Rows from block 2 of a small multi-label audio tagger, named by matrix and row number. Each number is 128 + 24 x the weight over its row's rms, rounded and kept within 0 to 255. All counts start at 0.
Before each channel's rows are labels from the 100 clips, of 14848, where the channel reaches its highest value: "top examples" is what is common among them. Only what is clearly more common there than usual is listed. The data: synthesized solo parts of chorales (CocoChorales).
# conv: width-5 conv, dilation 2 (model.blocks.2.conv.weight, 384x384x5, each kernel summed), inputs 288-383

top examples: note E5; note D3; tuba; trumpet
conv.183 [155  95  92 131 127 187 107 174 158 102  95 147 141  97 143 120 133 127 138 140 124 134 122 127 125 105 143 153  87 141 150 137 100 123 104 126  99 110  91 102 172 117 175 149 132 111  78 156 100 138 121  99 136 155 152 103 119 141 100 125  83 118 128 139 141 140 111  97 158 125 139 127 109 150 114 134 125 154 101 126 125 141 178 151 143 134 127 132  98 138 107 134 120  65 145 164]

top examples: note G4; horn; note A4; note F4
conv.59 [111 119 141 131 120 111 144 140 134 168 135  98 152 134 140 164 146 153 141 165 174 121 132 110 118  67 123 110 120 132 120 102 157 148 137 164  89  62 106  89 133 112  94 143 111 123 128 133 128 137 121 152 129 150 125 121 110 141 155 133  97 119  84 121 110 122 132 149 127  85 121 117 139 140 103 137 136 175 104 104 122 117 131 101 141  99 129 108 126 109 117 164 149 137 176 122]

top examples: note G4; horn; note A4
conv.367 [112 136 138 132 148 119 158 151 164 119 109 169 128 128 105 153 121  93 112 126 124 107  96 153 105 139 154 118 109 142 163 144  84 152 125 135 107 112 108  59 141 127 144 129 161 107 133  50  88 102 120 110 162 159  85 149 151 167 135 129 146  98 108  96 134 136 134 152 135 103 114 110 130 160 109 142 166 141 110 139 142 144 179 134 138 148 126 147  86 116 150 125 127 132 117 152]

top examples: horn; note G3; tuba; note G#4
conv.332 [ 96 150 125 144 154 117 118 135 124 138 116  95 142 107 142  77 160 149 140 139 104 123  88 130 103 133 120 115 158  89 116  84 124 109 147 104 118  97  85 123 146 135 131 155 112 121 115  96 115 156 155 124 144 116 138 129 119 164 105 127 132 144  89 162 129 144 158 150 130 124 140 145 131 123 107 130 100 123 158 138 149 134 145  91 113 156  95 152 110 146 136  94 145 140 197 126]

top examples: note G4; note F4; note A4
conv.244 [136 142 122 139 140 104 122 131 111 163 139 132 105 151 122 147 130 128 114 128  98 127 115 115 137 143 147 114 104 170 110 129 123 115 124 144 107  99 155 148 136 142 179 141  80 120 151 132 104 137 106 104 152  77 100 171 152 115 112  71 179 114 116  79  86 121 123 108 128  90 117 130 100 140 179 162 115 141 136  66  73 211 132 147 135 106  99 155 118 133 142 100 131 143 138 147]

top examples: note D4; note F4; clarinet; note A5
conv.33 [ 99 119 103 141 101 173 130  93  90 174 169 133 152 113 123 103 129 168 112 143 134  80 145  75  97 108  91 112 122 154 123 138 122 140 115 122 135  87 130 154 136 113 126 146 154 110 129 132 111 132 148  83 137 132 171 122 108 128 132 135 115 161 117 153 140  99  79 148 109 128 152 140 104 122 130 109 122 121 129  94 129 131 121 101  92 109  68 145 118 164 140 161 127 116 136 177]

top examples: note G4; horn; note A4
conv.133 [161 127 119 160 121 114 118 108 120  96  85 160 139 142 134 119 126 109 136 181 153 127  89 106 162 141 148 122 154 114 151 139 151 121  93 157 149 117 136 123 128 134  92 117 152 100 145 164 114 116 133 157 124 119 115 161  82  80 150 184 140 138 146 122 122 121 188 124 128 117 145  75 137 104 101 114 137 156 121 133 144 121 140 140 115 144 116 102 132  99 128  96 109 157 132 109]

top examples: note G4; horn; note A4
conv.343 [123 141  62 189 153 125 127 107 162 139 112 108 128 154 179 153 106 136 153 122 120  89 135 147  71 132 119 124 130 153 104 127 128 140 113 191 119 105 138 146 119 126  91 121 159 113  90 131 121 127 160 144 100 133 108 107 152 175 163 114 161 147 160 131 135 147  91 136 126 134 111 184  85 106 104 107 128 130 107 120 126 154 103 131 135 158 137 117 136 109 105 109 118 105 159 142]

top examples: note E5; violin; trumpet; note G5
conv.165 [148 137 149 152 106 101 112 167 110 111 105 167 129 156 159 110 120 103 140 120 134 124 158 112 125  91 109 137 120 146 137 141 125 140 135 122 142 120 101 116 141 118 129 165 134 153  81 118 146 145 129 130 122 133 139 122  86 113 117 147 144 115 146 163  90 112 153 160 146 117 135 158 121 119 109 163 102 170 130 140 116 125 103  99 115 101 135 134 123 133 146 124 111 119 165 145]

top examples: note G4; horn; note A4; trombone
conv.71 [121 116  82 131 117 141 135 135 153  80 154 127  88 146 146 150 117  80 126  80 133 130 125 130  93 121 128 160 140 139 145 102 142 114 106 152 145 114 130  92  93 109 133 123 140 116  85 124 101 127 121 165 157 137 157 123 120 151 153 124 151 129 161 109 124 144 132 108 111 117 156 155 121 137 115 102 128 129 105 114 120  86 139 130 104 119 148 161 143 136 152 119 136 116 113 155]

top examples: horn; note A#4; note C5
conv.127 [137 157 115 128 139  98 166 111 140 108 140 167 113  88  91 125 124 118 124 109 119 145 146 119 132 145 146  74 123 130 171 125 126 132 153 133 130  99 132 106 133 147 110 126 105 127 116  88 153 137 146 156 148 132 123 121 109 125 162 120 101 103 118 129 188 130 135 137 157 142 169 125 146 155 129 120 147 155 163  86 168 144 131 145 150 125 183 158 151 137 113 123 122 127  81  93]

top examples: note D#3; tuba; note A#3; note G#3
conv.42 [ 99 142 102 105  93 151 146 102  76 106 150 108 102 140 121 124 139 141 110 163 157 134 155 105  88 125 133 119 127 142 122 118 117 147 143 135 125 134  82 113 180 162  82 156 127  90 119 145 121 143 126 110 136 104 107  89 115 206 122 130 121 118 115 145  84 144 165 169 130 108 114 117 139 131 127  91 137 125 130  79 119 136 149  93 162 177 118 146 150 147 129 101 132 116  91 116]

top examples: horn; note C5; note A#4; note C#5
conv.186 [110 103 136 118 160 116 175 133 107 126 150 125 126 114 113 106 122 131 129  94 146  88 129 120 158 213 134 121 165 122 113 158 100 143 171 154 120 217 131 118 118 120 134  98 117 134 138 109 116 156 120 120 125 105  87 127  78 145 128 137 133 128  99  99 156 169 125 110 152  96 148 139 143 145 119 105 102 137 139  93 103 139 100 148 143 115 130 157 151 148 153 113 124 125 124 102]

top examples: note E5; violin; note E4; note F#5
conv.43 [121 109 135  97 127 175 137 127 128 106 132 144 157 159 131 133 105 131 151  94  94 171 118 140  93 137 141 148 155 163 114 122 121 130 147 130  89 171 134 141 129  98 102 138 158 132 134 141 128  95 103 156 154 132 119 140 119 148 122  83 135 105 137 118 141  74 125 100 119 132 126 139 167 127 116  79 108 138 124 113 171 112 190 117 136 136 110 121  89 109 133 139 141 121 110 144]

top examples: note D#3; tuba; note G#3; note A#3
conv.191 [ 95 116 129 150 157 136 124  96 125 153 129  71 126 155 130 124 162 110 126 124 142 137  74 105 154 154 131 116 158  96  92 136 120 145 108 111 127 123 102 141 136 113  89 127 102 101 117 145 156 111 127 131 130 106 165  95 129 167 160 114  99 145  83 104 102 109 122 122 131 111 149 110 130 147 106 132 105 124 132 116  97 143  85 155 132 148 125 151 138 125 157 152 116  78  91 144]

top examples: note G#3; tuba; note A#3; instrument: oboe
conv.73 [145 123 113 144 143 165 128 101 123 141 120 121 101 177  87 112 111 115 147 153 105 118 118 120 116 115 146 153 142 112 154 145 116 104 149  97 144 165 135 140 119 121 110 131 103  98 108 163 148 108 137 127  94 132 156 144 155 165 170  96 111 103 111 141 172 125 106  73 167 118  97 129 132 110  99 140 118 136 122 128 112 158 128 140 156 138 126  96  78 152  91 130 131 138 114  68]

top examples: note E5; violin; note F#5; note C4
conv.189 [125 144 122 118 118 103 103 117 110  79  84 144 152 120 159 134 142 168 160 135 130 148 137 149 164 122 132 124 102 126  96 123  85 142 159 138 117 155 100 106 164 104 145 143 136  95 156  93 155 104 182  89 111 119 122 155 154 151 124  57 145 122 160 134 105 115 168 141 128 117 110 101 154 137 103 112 184 132 107 114 146 133 168  95  67 145 109 103 150  81 102 123 127 121 129 153]

top examples: note F5; note D#5; violin; note G5
conv.341 [141 103 104  94 122 127 153 134 163 119 165 130 133 183 140 108 177 192 101 112 125 173 133 140 141 149 131 104 158 113 107 110 102 124 101 133 135 106  82 108 149 120  91 148 105 104 129 151 114 152 148 104  89 177 183  87 148 123 136 150 104 136  83 133 151 151 145 148 125 153 134 146 144 144 168  79 147 101 127 159 110 131 153 144 140 122 121 147 117 108 102 144 200  89  99 128]

top examples: note G#3; tuba; note F#3; note A#3
conv.175 [133 111 169 122 126 128 120 104 153 129 132 156 103  91 128 138 116 101 120 153  96 107 126 108 135 134 133 193 131 147  93 174 154 150 100 131 145 141 108 139 155 114 185 174 137 125 125 138 134 126 145 166 113 103 140 113  73 163 194 130 129 113  76 164 111  78  73 102 108 158 123 134 115 101 125 134  93 143 128 111 115 147  97 134 152 200 102 125 178 137 191  82 154 126 131 131]

top examples: note F5; violin; note D#5
conv.160 [110 100 130  89 123 143 134 117 101 116 158 114 167 144 155 131 142 142 104 120 117 114 131 136  94  95 142 155 142 119 102 106 142 150 141  96 168 130 103  97 122 136 116 149 146 102 140 126  85 112  92 119  93  91  82 118 127 124 144  71 174 106 104 130 101 139 124 129 140 131 107 121 167 157 123 122 146 124 122 115 107 159 123 109 109 127 106 116 144 107 159 106 105 180 132 146]

top examples: note G#3; cello; note A#3; note F#3
conv.361 [122 156 160 123 149 126 120 143 133 144 122 134 110  87 137 165 118 134 181 136 128 128 135 131 127 140 122 116 100 115 130  98 134 176 139 110  92 100  84 124 125 113 153 128  83 124 141 107 145 134 135  79 166 125 131 134  99 137 167 140 102 123 141  78 160 123 135 129 132 154  76 131 119 117 118 109 142  70  97  91 140 127 104  90 124 104 127 138 128 113 136 123 150 117 119 133]

top examples: note G4; horn; note F#4; note E4
conv.25 [132 107 142 118 186 151 108 149 141  98 122 114 127 101 103 111 123 123 155 151 139 138 117 143  81  89 141 150 141 138  82 133  79 172  92 108 196 119 131  85 127 154 105 129 133 103 129  91 139 112 123 201 125 124  61  97 111 113 106 112 136  94 148 141 128 123 104 114 130 130 110 117 119 112  82 156 129 142 124 122 132 132 131 138 114 161 156 147 136 133 134 109  98 139 163 120]

top examples: note D#3; tuba; note A#3; note F3
conv.239 [ 97 145 101 157 107 154 116  91 167 117 128 143 168 174 126 123 140 120 122  98 158 118 143 115 103 169 126 106 121 163 104  92 128 108 106 128 156  89 119 122 159 171 167 177 118 110 131 113 146 116 145 126 145 123 116 126 143 131 101 101 128 140 110 127 181 143 119 156 172 143 100 119 154 129 128 120 147 144 141 133 144 129 152 118 151 107 107 126 158 131 140  94 100 152 138 136]

top examples: note F5; note D#5; violin; instrument: trumpet
conv.339 [124 127 125 120 139 141 132 129 127 130 162  80 147 107 149 181 159 140 103 140  98 133 158 159 133 116 122 165 124 130 125 141 172 155 109 104 149 119 107 120 138 139 134 152 110 166 129 136  84 170 121 127 140 143 114 109 160 104 148 111 130 214 125 119 116 105 148 109 147 119 137 137 128 123 137 141 138 133 156 103  96 148 102 126 125 120 116 117 105 166 153 162 136 175 119 146]

top examples: note F5; note D#5; trumpet
conv.286 [119 126  94 135 111 122 120  92  86 128 109 160 119  86 177 155 112 201  80 133  96 105 119 111 173 135 146 115 113 111 146 147 140 140 130 148 162 124 131 144 110 131 111 129 128 142 156 134 147 121 128  84 142 119 111 117 142 150 100 102 114 210 153 130 179  94 128  85 108 119 131 158 112 134 151 140  88 125 138 136 170 157 138 112  94 127 121 131 105 100 141 120 135 125 137 102]

top examples: horn; note A#4; note C5
conv.37 [139 152 122 121 142 110 196  95 156 114 116 161 101 150 131 118 119 116 114 126 143 156 136 131 182 146 125 130 151  84 154 151 103 103 139 138 130 153 126 119 142 102 119 100 129 146 144 131 127  96 120 105 130 145  96 154  91  78 126 153 116 105  90 135 132 112 139 116 138 105 134 164 107 121 151  70  88 107 134 147  77 133 138 157 142 128 123 124  98 138 156  96 151 158 133  95]

top examples: horn; note A#4; note C5; note C#5
conv.87 [ 77  71 141 102 132  99 153 116 108 177 106 109 137 137 110 108 119 129 101 112 126  90 129 126 147 187 153 118 125  89 183 122 129 106  73  91 120 120 132 142 185 114 123 113 176 150 152 140 112 130 147 161 143 151 101 131 136 117 115 118 132 191 114 147 124 132 156 121 130 125 117 171  97 126 130 144 125 158 127  97  89 136 110  88 139 130 156 138 172 129 108  92  99 123 164 129]

top examples: note D#3; violin; tuba
conv.369 [120 131 147 149 117 166 147 147 154 135 125 104 108 117 117 113 115 139 114 145 159 163 152 125 110 153 140 101 149 112 152  90 124 130 114  77 125 119 165 146 100 123 177 172 130 136 119 125 133 125 113 143 146 111 145 170 136 126 129 132 114 111 110 122 141 184 122 108 167 134 118  88 139 157 121 126 122 122 129 127 123 135 168 169 161 167 117 123 171 131 142 123 154 151 109 121]

top examples: horn; note C5; viola; note F#4
conv.202 [132 155 143 134  82 157  95 128 149 157 141 146  97  78 166 112 107 171 124  80  99 188 122 141 144 152 194 101 159 136 112 112 133 136 163 101 126 132 166 113 107 123  99 130 100 133 111 130 181 123 155 143 144 111 108 140 151 108  92 131 119 139 136 104 107 121 142 111 164 111 131 144 155 140 111 125 130  94 113 101 128 125 172 140 110 120 162 142 112 120 114 129 146 125 106 125]