A small multi-label audio tagger, trained from scratch.
Model: 4.02M parameters, log mel input, arch tdnn, activation relu, depths [8], widths [384].
Training: soap at rate 0.0035, 7600 steps.
Data: trained on synthesized solo parts of chorales (CocoChorales), 74.7 epochs.
Rows from block 5 of a small multi-label audio tagger, named by matrix and row number. Each number is 128 + 24 x the weight over its row's rms, rounded and kept within 0 to 255. All counts start at 0. Numbers have three digits each.
After each channel's rows are labels from the 100 clips, of 14848, where the channel reaches its highest value: "peak on" is the class under the peak; "top examples" is what is common among them. Only what is clearly more common there than usual is listed. The data: synthesized solo parts of chorales (CocoChorales). In brackets: how many of the 100, against the usual share in percent.
# conv: pointwise conv (model.blocks.5.conv.weight, 384x384x1), inputs 0-47

conv.31:116116124106161108106198126136152123198197151127144108094130144145151132133143129163095122113113134121135154181134126130129102147093138088146128
peak on: D#4 (57 vs 4.1)
top examples: note D#4 (100 vs 11.1); note C#4 (32 vs 12)

conv.310:121144096127174127076103120135113129127175151130129094108145119147163118100113130155115138161116156128125122081162126123109178122138166130111123
peak on: C#3 (46 vs 0.5)
top examples: note C#3 (51 vs 1.5); note G#3 (46 vs 8); note C#4 (46 vs 12); note F#3 (43 vs 5)

conv.2:100143102138138129106134105126100135109121089144167144130126087185125111156112131094135126146129133099118137137129137080126142110098135156137183
peak on: G3 (79 vs 1.7)
top examples: note G3 (98 vs 6.3); tuba (56 vs 8.7); note A3 (47 vs 8.6); note C4 (40 vs 10.9)

conv.95:128148146134157133105078101105127138141154102103120134108158122135093106119127131117138120154125106092117122190143131149092143140106139107090125
peak on: D3 (36 vs 0.9); silence (35 vs 12.1)
top examples: note D3 (96 vs 2.3); note A3 (54 vs 8.6); tuba (39 vs 8.7); note G3 (35 vs 6.3)

conv.47:137114082100170196105140121121107146138123136088154116165087111150237157153110138127135136137138154154130132169110145078125130138103108173105121
peak on: B3 (30 vs 2.9); A2 (27 vs 0.1)
top examples: note A3 (70 vs 8.6); note B3 (39 vs 9.4); note D3 (29 vs 2.3); note G3 (29 vs 6.3)

conv.260:112124108125159115130132120152131155138191088106101134131112139111089122117172163161124119114135115122105153146103146108108090115142139124081110
peak on: D#4 (37 vs 4.1); silence (29 vs 12.1)
top examples: note D#4 (68 vs 11.1); trombone (25 vs 7.2)

conv.52:151144121120130126136104111130151093082153136114111131094094140106132108148101157112138108161101107084125127094128091132123144123131148145154091
peak on: D#4 (27 vs 4.1)
top examples: horn (48 vs 6.7); note F4 (38 vs 9.2); note D#4 (29 vs 11.1)

conv.341:125156144129163132130155118085161122149111125172192129119119159173139072123128084118120156169192109158126163165158146161140130149109103111112128
peak on: silence (86 vs 12.1)
top examples: trombone (67 vs 7.2); note G4 (26 vs 7.5)

conv.373:056000150096124141126095092117120121141122125124177118126134142120139129107133126140122135128115132126129096116108165137108105119151145143136097
peak on: B4 (50 vs 3.8); silence (31 vs 12.1)
top examples: note B4 (91 vs 9.4); note A4 (39 vs 9); horn (36 vs 6.7); note C#5 (29 vs 10.1)

conv.46:127106169112138143122156125176119124156114084100158113132100171109140162076145158172120100126144140174126160161097100110125112135113110127147104
peak on: C#4 (42 vs 3.8)
top examples: note A3 (54 vs 8.6); tuba (52 vs 8.7); note C#4 (47 vs 12); note G3 (28 vs 6.3)

conv.86:098079154137143113090150204097126140164157125130106149110147094139136128144148135189144102113096103142108146112114149125140120108163147128124122
peak on: silence (56 vs 12.1)
top examples: note D#4 (98 vs 11.1); note F4 (43 vs 9.2); tuba (25 vs 8.7)

conv.103:168126132127108064114112149162136126104150203120145103107137162149120125121130140139119154147098152122120118061112133113127135137117179147123127
peak on: C#4 (36 vs 3.8)
top examples: note G4 (39 vs 7.5); note C#4 (39 vs 12)

conv.123:129144152143118183160158131199123111126106125113166098146135124158130117124078111164098115119124118150114104107147114109101124098129104115103092
peak on: F3 (68 vs 1)
top examples: note F3 (93 vs 3.8); tuba (54 vs 8.7); note G3 (41 vs 6.3); note A#3 (41 vs 10.1)

conv.218:107145153119146144119133149139149142124123128128145173070098143134126119083141115166165098122103103156116119103132140143146115176101142138143122
peak on: G4 (48 vs 2.7)
top examples: note G4 (57 vs 7.5)

conv.329:130135151138105126146084098166131098110083143152103132080140137142136171124142155125163080115165077099139127170139141143138150125087092135082110
peak on: D3 (38 vs 0.9); F4 (37 vs 3.4)
top examples: note D3 (42 vs 2.3); note G3 (42 vs 6.3); note A3 (41 vs 8.6); note F4 (37 vs 9.2)

conv.25:130134137148119138106137141186137169145109148125159120112127100100111112143115111119148103108132124115120125128094132127141157132070131126127141
peak on: C#4 (63 vs 3.8)
top examples: note C#4 (98 vs 12); note D4 (31 vs 12.6); tuba (30 vs 8.7); note B3 (28 vs 9.4)

conv.156:147139129128108094098082108108154105136139092142127135110146165138148113117123116198141132139171139130140098135120085124109103140114157140100134
peak on: G3 (55 vs 1.7); G4 (40 vs 2.7)
top examples: note G3 (56 vs 6.3); note G4 (43 vs 7.5); tuba (35 vs 8.7); note A3 (28 vs 8.6)

conv.106:091148118124093116121150104117122095126094075098129148140148187166139112139111131167097122114123124138112107137148121125178117101127134076109146
peak on: G4 (45 vs 2.7)
top examples: note G4 (72 vs 7.5); note E4 (30 vs 8.5); horn (25 vs 6.7); note F#4 (25 vs 8.3)

conv.109:146117123142126099104137172148152152108149118111130128157143141120120129093120105110135108174162125173106123126150135128091161113140131108081084
peak on: C#4 (31 vs 3.8)
top examples: note C#4 (72 vs 12); note D4 (37 vs 12.6); bassoon (29 vs 8.3)

conv.223:127195138091145144139115112106128145125143106095112076132131111119118109105145131135139139133126121139163119078121109144118154170134152134095105
peak on: silence (30 vs 12.1)
top examples: horn (25 vs 6.7)

conv.14:106122121108133158131101148131173142145160122162134144156097145122144172119150101122128120117107142096131111140128119086116112123115169113149091
peak on: silence (38 vs 12.1); D5 (33 vs 2.9)
top examples: note D5 (91 vs 8.2); note C5 (38 vs 10.3); note B4 (32 vs 9.4); note A4 (25 vs 9)

conv.51:154129138161111169119116107139138141168137164118132157116152133156094131143074156124119116155147125121120118091117111130107126117156105149199108
peak on: G3 (46 vs 1.7)
top examples: note G3 (50 vs 6.3); tuba (33 vs 8.7); note A4 (32 vs 9); note C4 (30 vs 10.9)

conv.249:143128111136107126164168133139144131122105131107120137133133131117169150128135130182129097150083156148067112132139120160148083135120127171172134
peak on: F3 (32 vs 1)
top examples: note F3 (61 vs 3.8); tuba (52 vs 8.7); note A3 (39 vs 8.6); note G3 (37 vs 6.3)

conv.11:124071109125127138179121122122124131115174147106096179124134150102119075103145162115128149094111144118136114126134143140136132138105161139159112
peak on: G4 (69 vs 2.7)
top examples: note G4 (72 vs 7.5)

conv.111:118121120139112097167141156141136156163221119136112137142107133162130145129098115180097147123130140125111148122130105151172120108134120169118169
peak on: D#4 (80 vs 4.1)
top examples: note D#4 (81 vs 11.1); trombone (34 vs 7.2); note F4 (33 vs 9.2); note G4 (25 vs 7.5)

conv.324:131160100133125112134164124143110127183217114116118102104132144144113118118127132155133093107159112146141166109107093112152110125158151097099124
peak on: D4 (68 vs 4.5)
top examples: note D4 (99 vs 12.6); note A3 (32 vs 8.6); note C4 (32 vs 10.9); tuba (29 vs 8.7)

conv.279:126136097142082156169177102101146144122129157114112134149119113107110148131083102178127088141148092145111106122138121061130122146120120128097142
peak on: F3 (59 vs 1)
top examples: note F3 (98 vs 3.8); tuba (54 vs 8.7); note A#3 (46 vs 10.1); note G3 (45 vs 6.3)

conv.128:138116171105123144138149104118121140121168112104146147098104134131167126126155131112126143173074155172104158184149133103125107125101123136149143
peak on: D3 (30 vs 0.9)
top examples: note D3 (39 vs 2.3); cello (30 vs 9.9); tuba (27 vs 8.7)

conv.316:103104141093118137087145126119121129127111146127145102134145117115093140114134123070121138160087124128146106090144116159181133108111144164115146
peak on: silence (35 vs 12.1)
top examples: trumpet (43 vs 8.4); note D#5 (35 vs 8.9)

conv.355:109151085149104120104115093124086159093128149101137117144108130196143094141124090089120125118127141112108126137165149077113133131111125155210150
peak on: G3 (56 vs 1.7); silence (33 vs 12.1)
top examples: note G3 (91 vs 6.3); tuba (50 vs 8.7); note A3 (48 vs 8.6); note C4 (37 vs 10.9)

conv.174:133103109139143149118140143140105181100129132142141135123126152139191124128093154135108176132112132129062113130113136134120101129134171166171099
peak on: C#3 (37 vs 0.5)
top examples: note C#3 (38 vs 1.5); note G#3 (33 vs 8); note F#3 (27 vs 5); instrument: tuba (27 vs 8.7)

conv.224:139118123122151109156100122107140136121161120194097103127132104121136132066142115123091109129124115117111120098104100163117131163132109143126107
peak on: B4 (63 vs 3.8)
top examples: note B4 (99 vs 9.4); note A4 (44 vs 9); horn (37 vs 6.7); note C#5 (36 vs 10.1)

conv.12:116119151103133090112126149166148153134156141118175156145082124137109132125135126069163101132141101114102118148154081058123154095127112145206113
peak on: C#4 (46 vs 3.8)
top examples: note C#4 (57 vs 12)

conv.381:122095093101180095077102119055125149135134115100150131147141160148124135093139135127117100103109118150113139206132087107101131146136114109141115
peak on: C#3 (54 vs 0.5)
top examples: note C#3 (57 vs 1.5); note G#3 (49 vs 8); tuba (44 vs 8.7); note F#3 (39 vs 5)

conv.348:129134120167139152088142153153102129111144168184156038147154139103123103094101154081157118120140113099198107139123166109163156095118112104056150
peak on: C#4 (53 vs 3.8); G3 (26 vs 1.7)
top examples: note C#4 (57 vs 12); note F#3 (46 vs 5); note G3 (38 vs 6.3); instrument: bassoon (33 vs 8.3)

conv.182:160133113102088137106116164124154103114143122118102151162114110183130134101128111093115137106149104108148107136132154157111150101130139162121136
peak on: G3 (27 vs 1.7)
top examples: note A3 (87 vs 8.6); tuba (64 vs 8.7); note G3 (62 vs 6.3); note F#3 (35 vs 5)

conv.217:135132119121088140148165128075152116134125145112102105111191121077174117138140151145116121145078138117129146108122140067141151151142120137084142
peak on: B3 (36 vs 2.9); B2 (30 vs 0.2)
top examples: note B3 (65 vs 9.4); note A3 (50 vs 8.6); note B2 (36 vs 0.7); note F#3 (29 vs 5)

conv.22:138105119132175135163189119109114135147173125125125156115151132141140131115140145128068133143163123129158108094130128129143085132157125097062108
peak on: B4 (69 vs 3.8)
top examples: note B4 (96 vs 9.4); note A4 (44 vs 9); note C#5 (32 vs 10.1); horn (30 vs 6.7)

conv.137:139110143132137090112098153144144127116183166148162127095123122133089109121103154132105104115110116166135111172110120134132115094117122116127089
peak on: D4 (54 vs 4.5)
top examples: note D4 (62 vs 12.6); cello (31 vs 9.9); note C4 (29 vs 10.9); note A#3 (27 vs 10.1)

conv.212:096106138107104086125149157124133100136123148120089123141118181124156151168100148208118141130122125111103123095103124132106128120125144091115099
peak on: D#4 (25 vs 4.1)
top examples: note F#5 (32 vs 7); note D#4 (28 vs 11.1)

conv.44:106130113119114156119151131125132131147091166130143114114136134143143110097118119153150186154110114106115122169112108137135138139152103108081117
peak on: B3 (28 vs 2.9)
top examples: note B3 (48 vs 9.4); note F#4 (43 vs 8.3); note E4 (43 vs 8.5); note C#4 (36 vs 12)

conv.181:176122118102134106107146156159135142145159096096129071122130155125118131136102118111106126096115107100160108104134097110136112156140148139122091
peak on: G5 (77 vs 2.5)
top examples: note G5 (97 vs 6.2); note F5 (56 vs 8.3); trumpet (42 vs 8.4); note E5 (36 vs 7.6)

conv.80:129091157098128113086130101125144128126095088094088119096151179097094145119118097143117126121125140128153093154123086117155131125128166135104099
peak on: G5 (63 vs 2.5)
top examples: note G5 (77 vs 6.2); note F5 (41 vs 8.3); note E5 (33 vs 7.6); note F#5 (30 vs 7)

conv.244:109157114119105108135150135136157134133134139145126113103168170152108117114140125171044121117142137113168101108076156144143096145158127093101118
peak on: G4 (78 vs 2.7)
top examples: note G4 (93 vs 7.5); note F4 (34 vs 9.2); horn (32 vs 6.7); viola (28 vs 8.5)

conv.139:130092122155149120145081110106114174091104121137137142137182133110144112139145153153114129147127115122095121198153125120142099109105111132109115
peak on: D3 (37 vs 0.9); C#3 (25 vs 0.5)
top examples: note D3 (57 vs 2.3); tuba (49 vs 8.7); note A3 (41 vs 8.6); note G#3 (38 vs 8)

conv.298:084114139118165150132141093127124135106091152152112144122097098121083150100137149115173158139105127150096127125118164115092132143114109152119130
peak on: F3 (64 vs 1)
top examples: cello (73 vs 9.9); note F3 (65 vs 3.8); note A#3 (55 vs 10.1); note G3 (31 vs 6.3)

conv.270:117133127130122161087123142103091168110113139124165136094151130124167132104127182086097166099139134117151120125124121124108135130106120108159129
peak on: B4 (66 vs 3.8)
top examples: note B4 (80 vs 9.4); note A4 (35 vs 9); note C#5 (34 vs 10.1)

conv.20:098138126152140112119112124130134103098090167128171153123094129105184161152089138109147107158127133097129117106120094104120119121175130117121118
peak on: silence (43 vs 12.1); B3 (36 vs 2.9)
top examples: note B3 (98 vs 9.4); note C#4 (42 vs 12); note D4 (35 vs 12.6); note A3 (28 vs 8.6)

conv.90:106138123133140148101145142126093115146177115108128154175130082136101147120131135137126131136141160101167143118149132148153088125149115124101091
peak on: B4 (48 vs 3.8)
top examples: note B4 (93 vs 9.4); note A4 (46 vs 9); horn (34 vs 6.7); note C#5 (32 vs 10.1)

conv.252:146154172128124121109128163128137132133143104128181110114118164173145142147145144108139099122116098169102120164141138156137154150108152112125128
peak on: C#3 (44 vs 0.5)
top examples: note C#3 (46 vs 1.5); note G#3 (39 vs 8); note F#3 (27 vs 5); instrument: tuba (25 vs 8.7)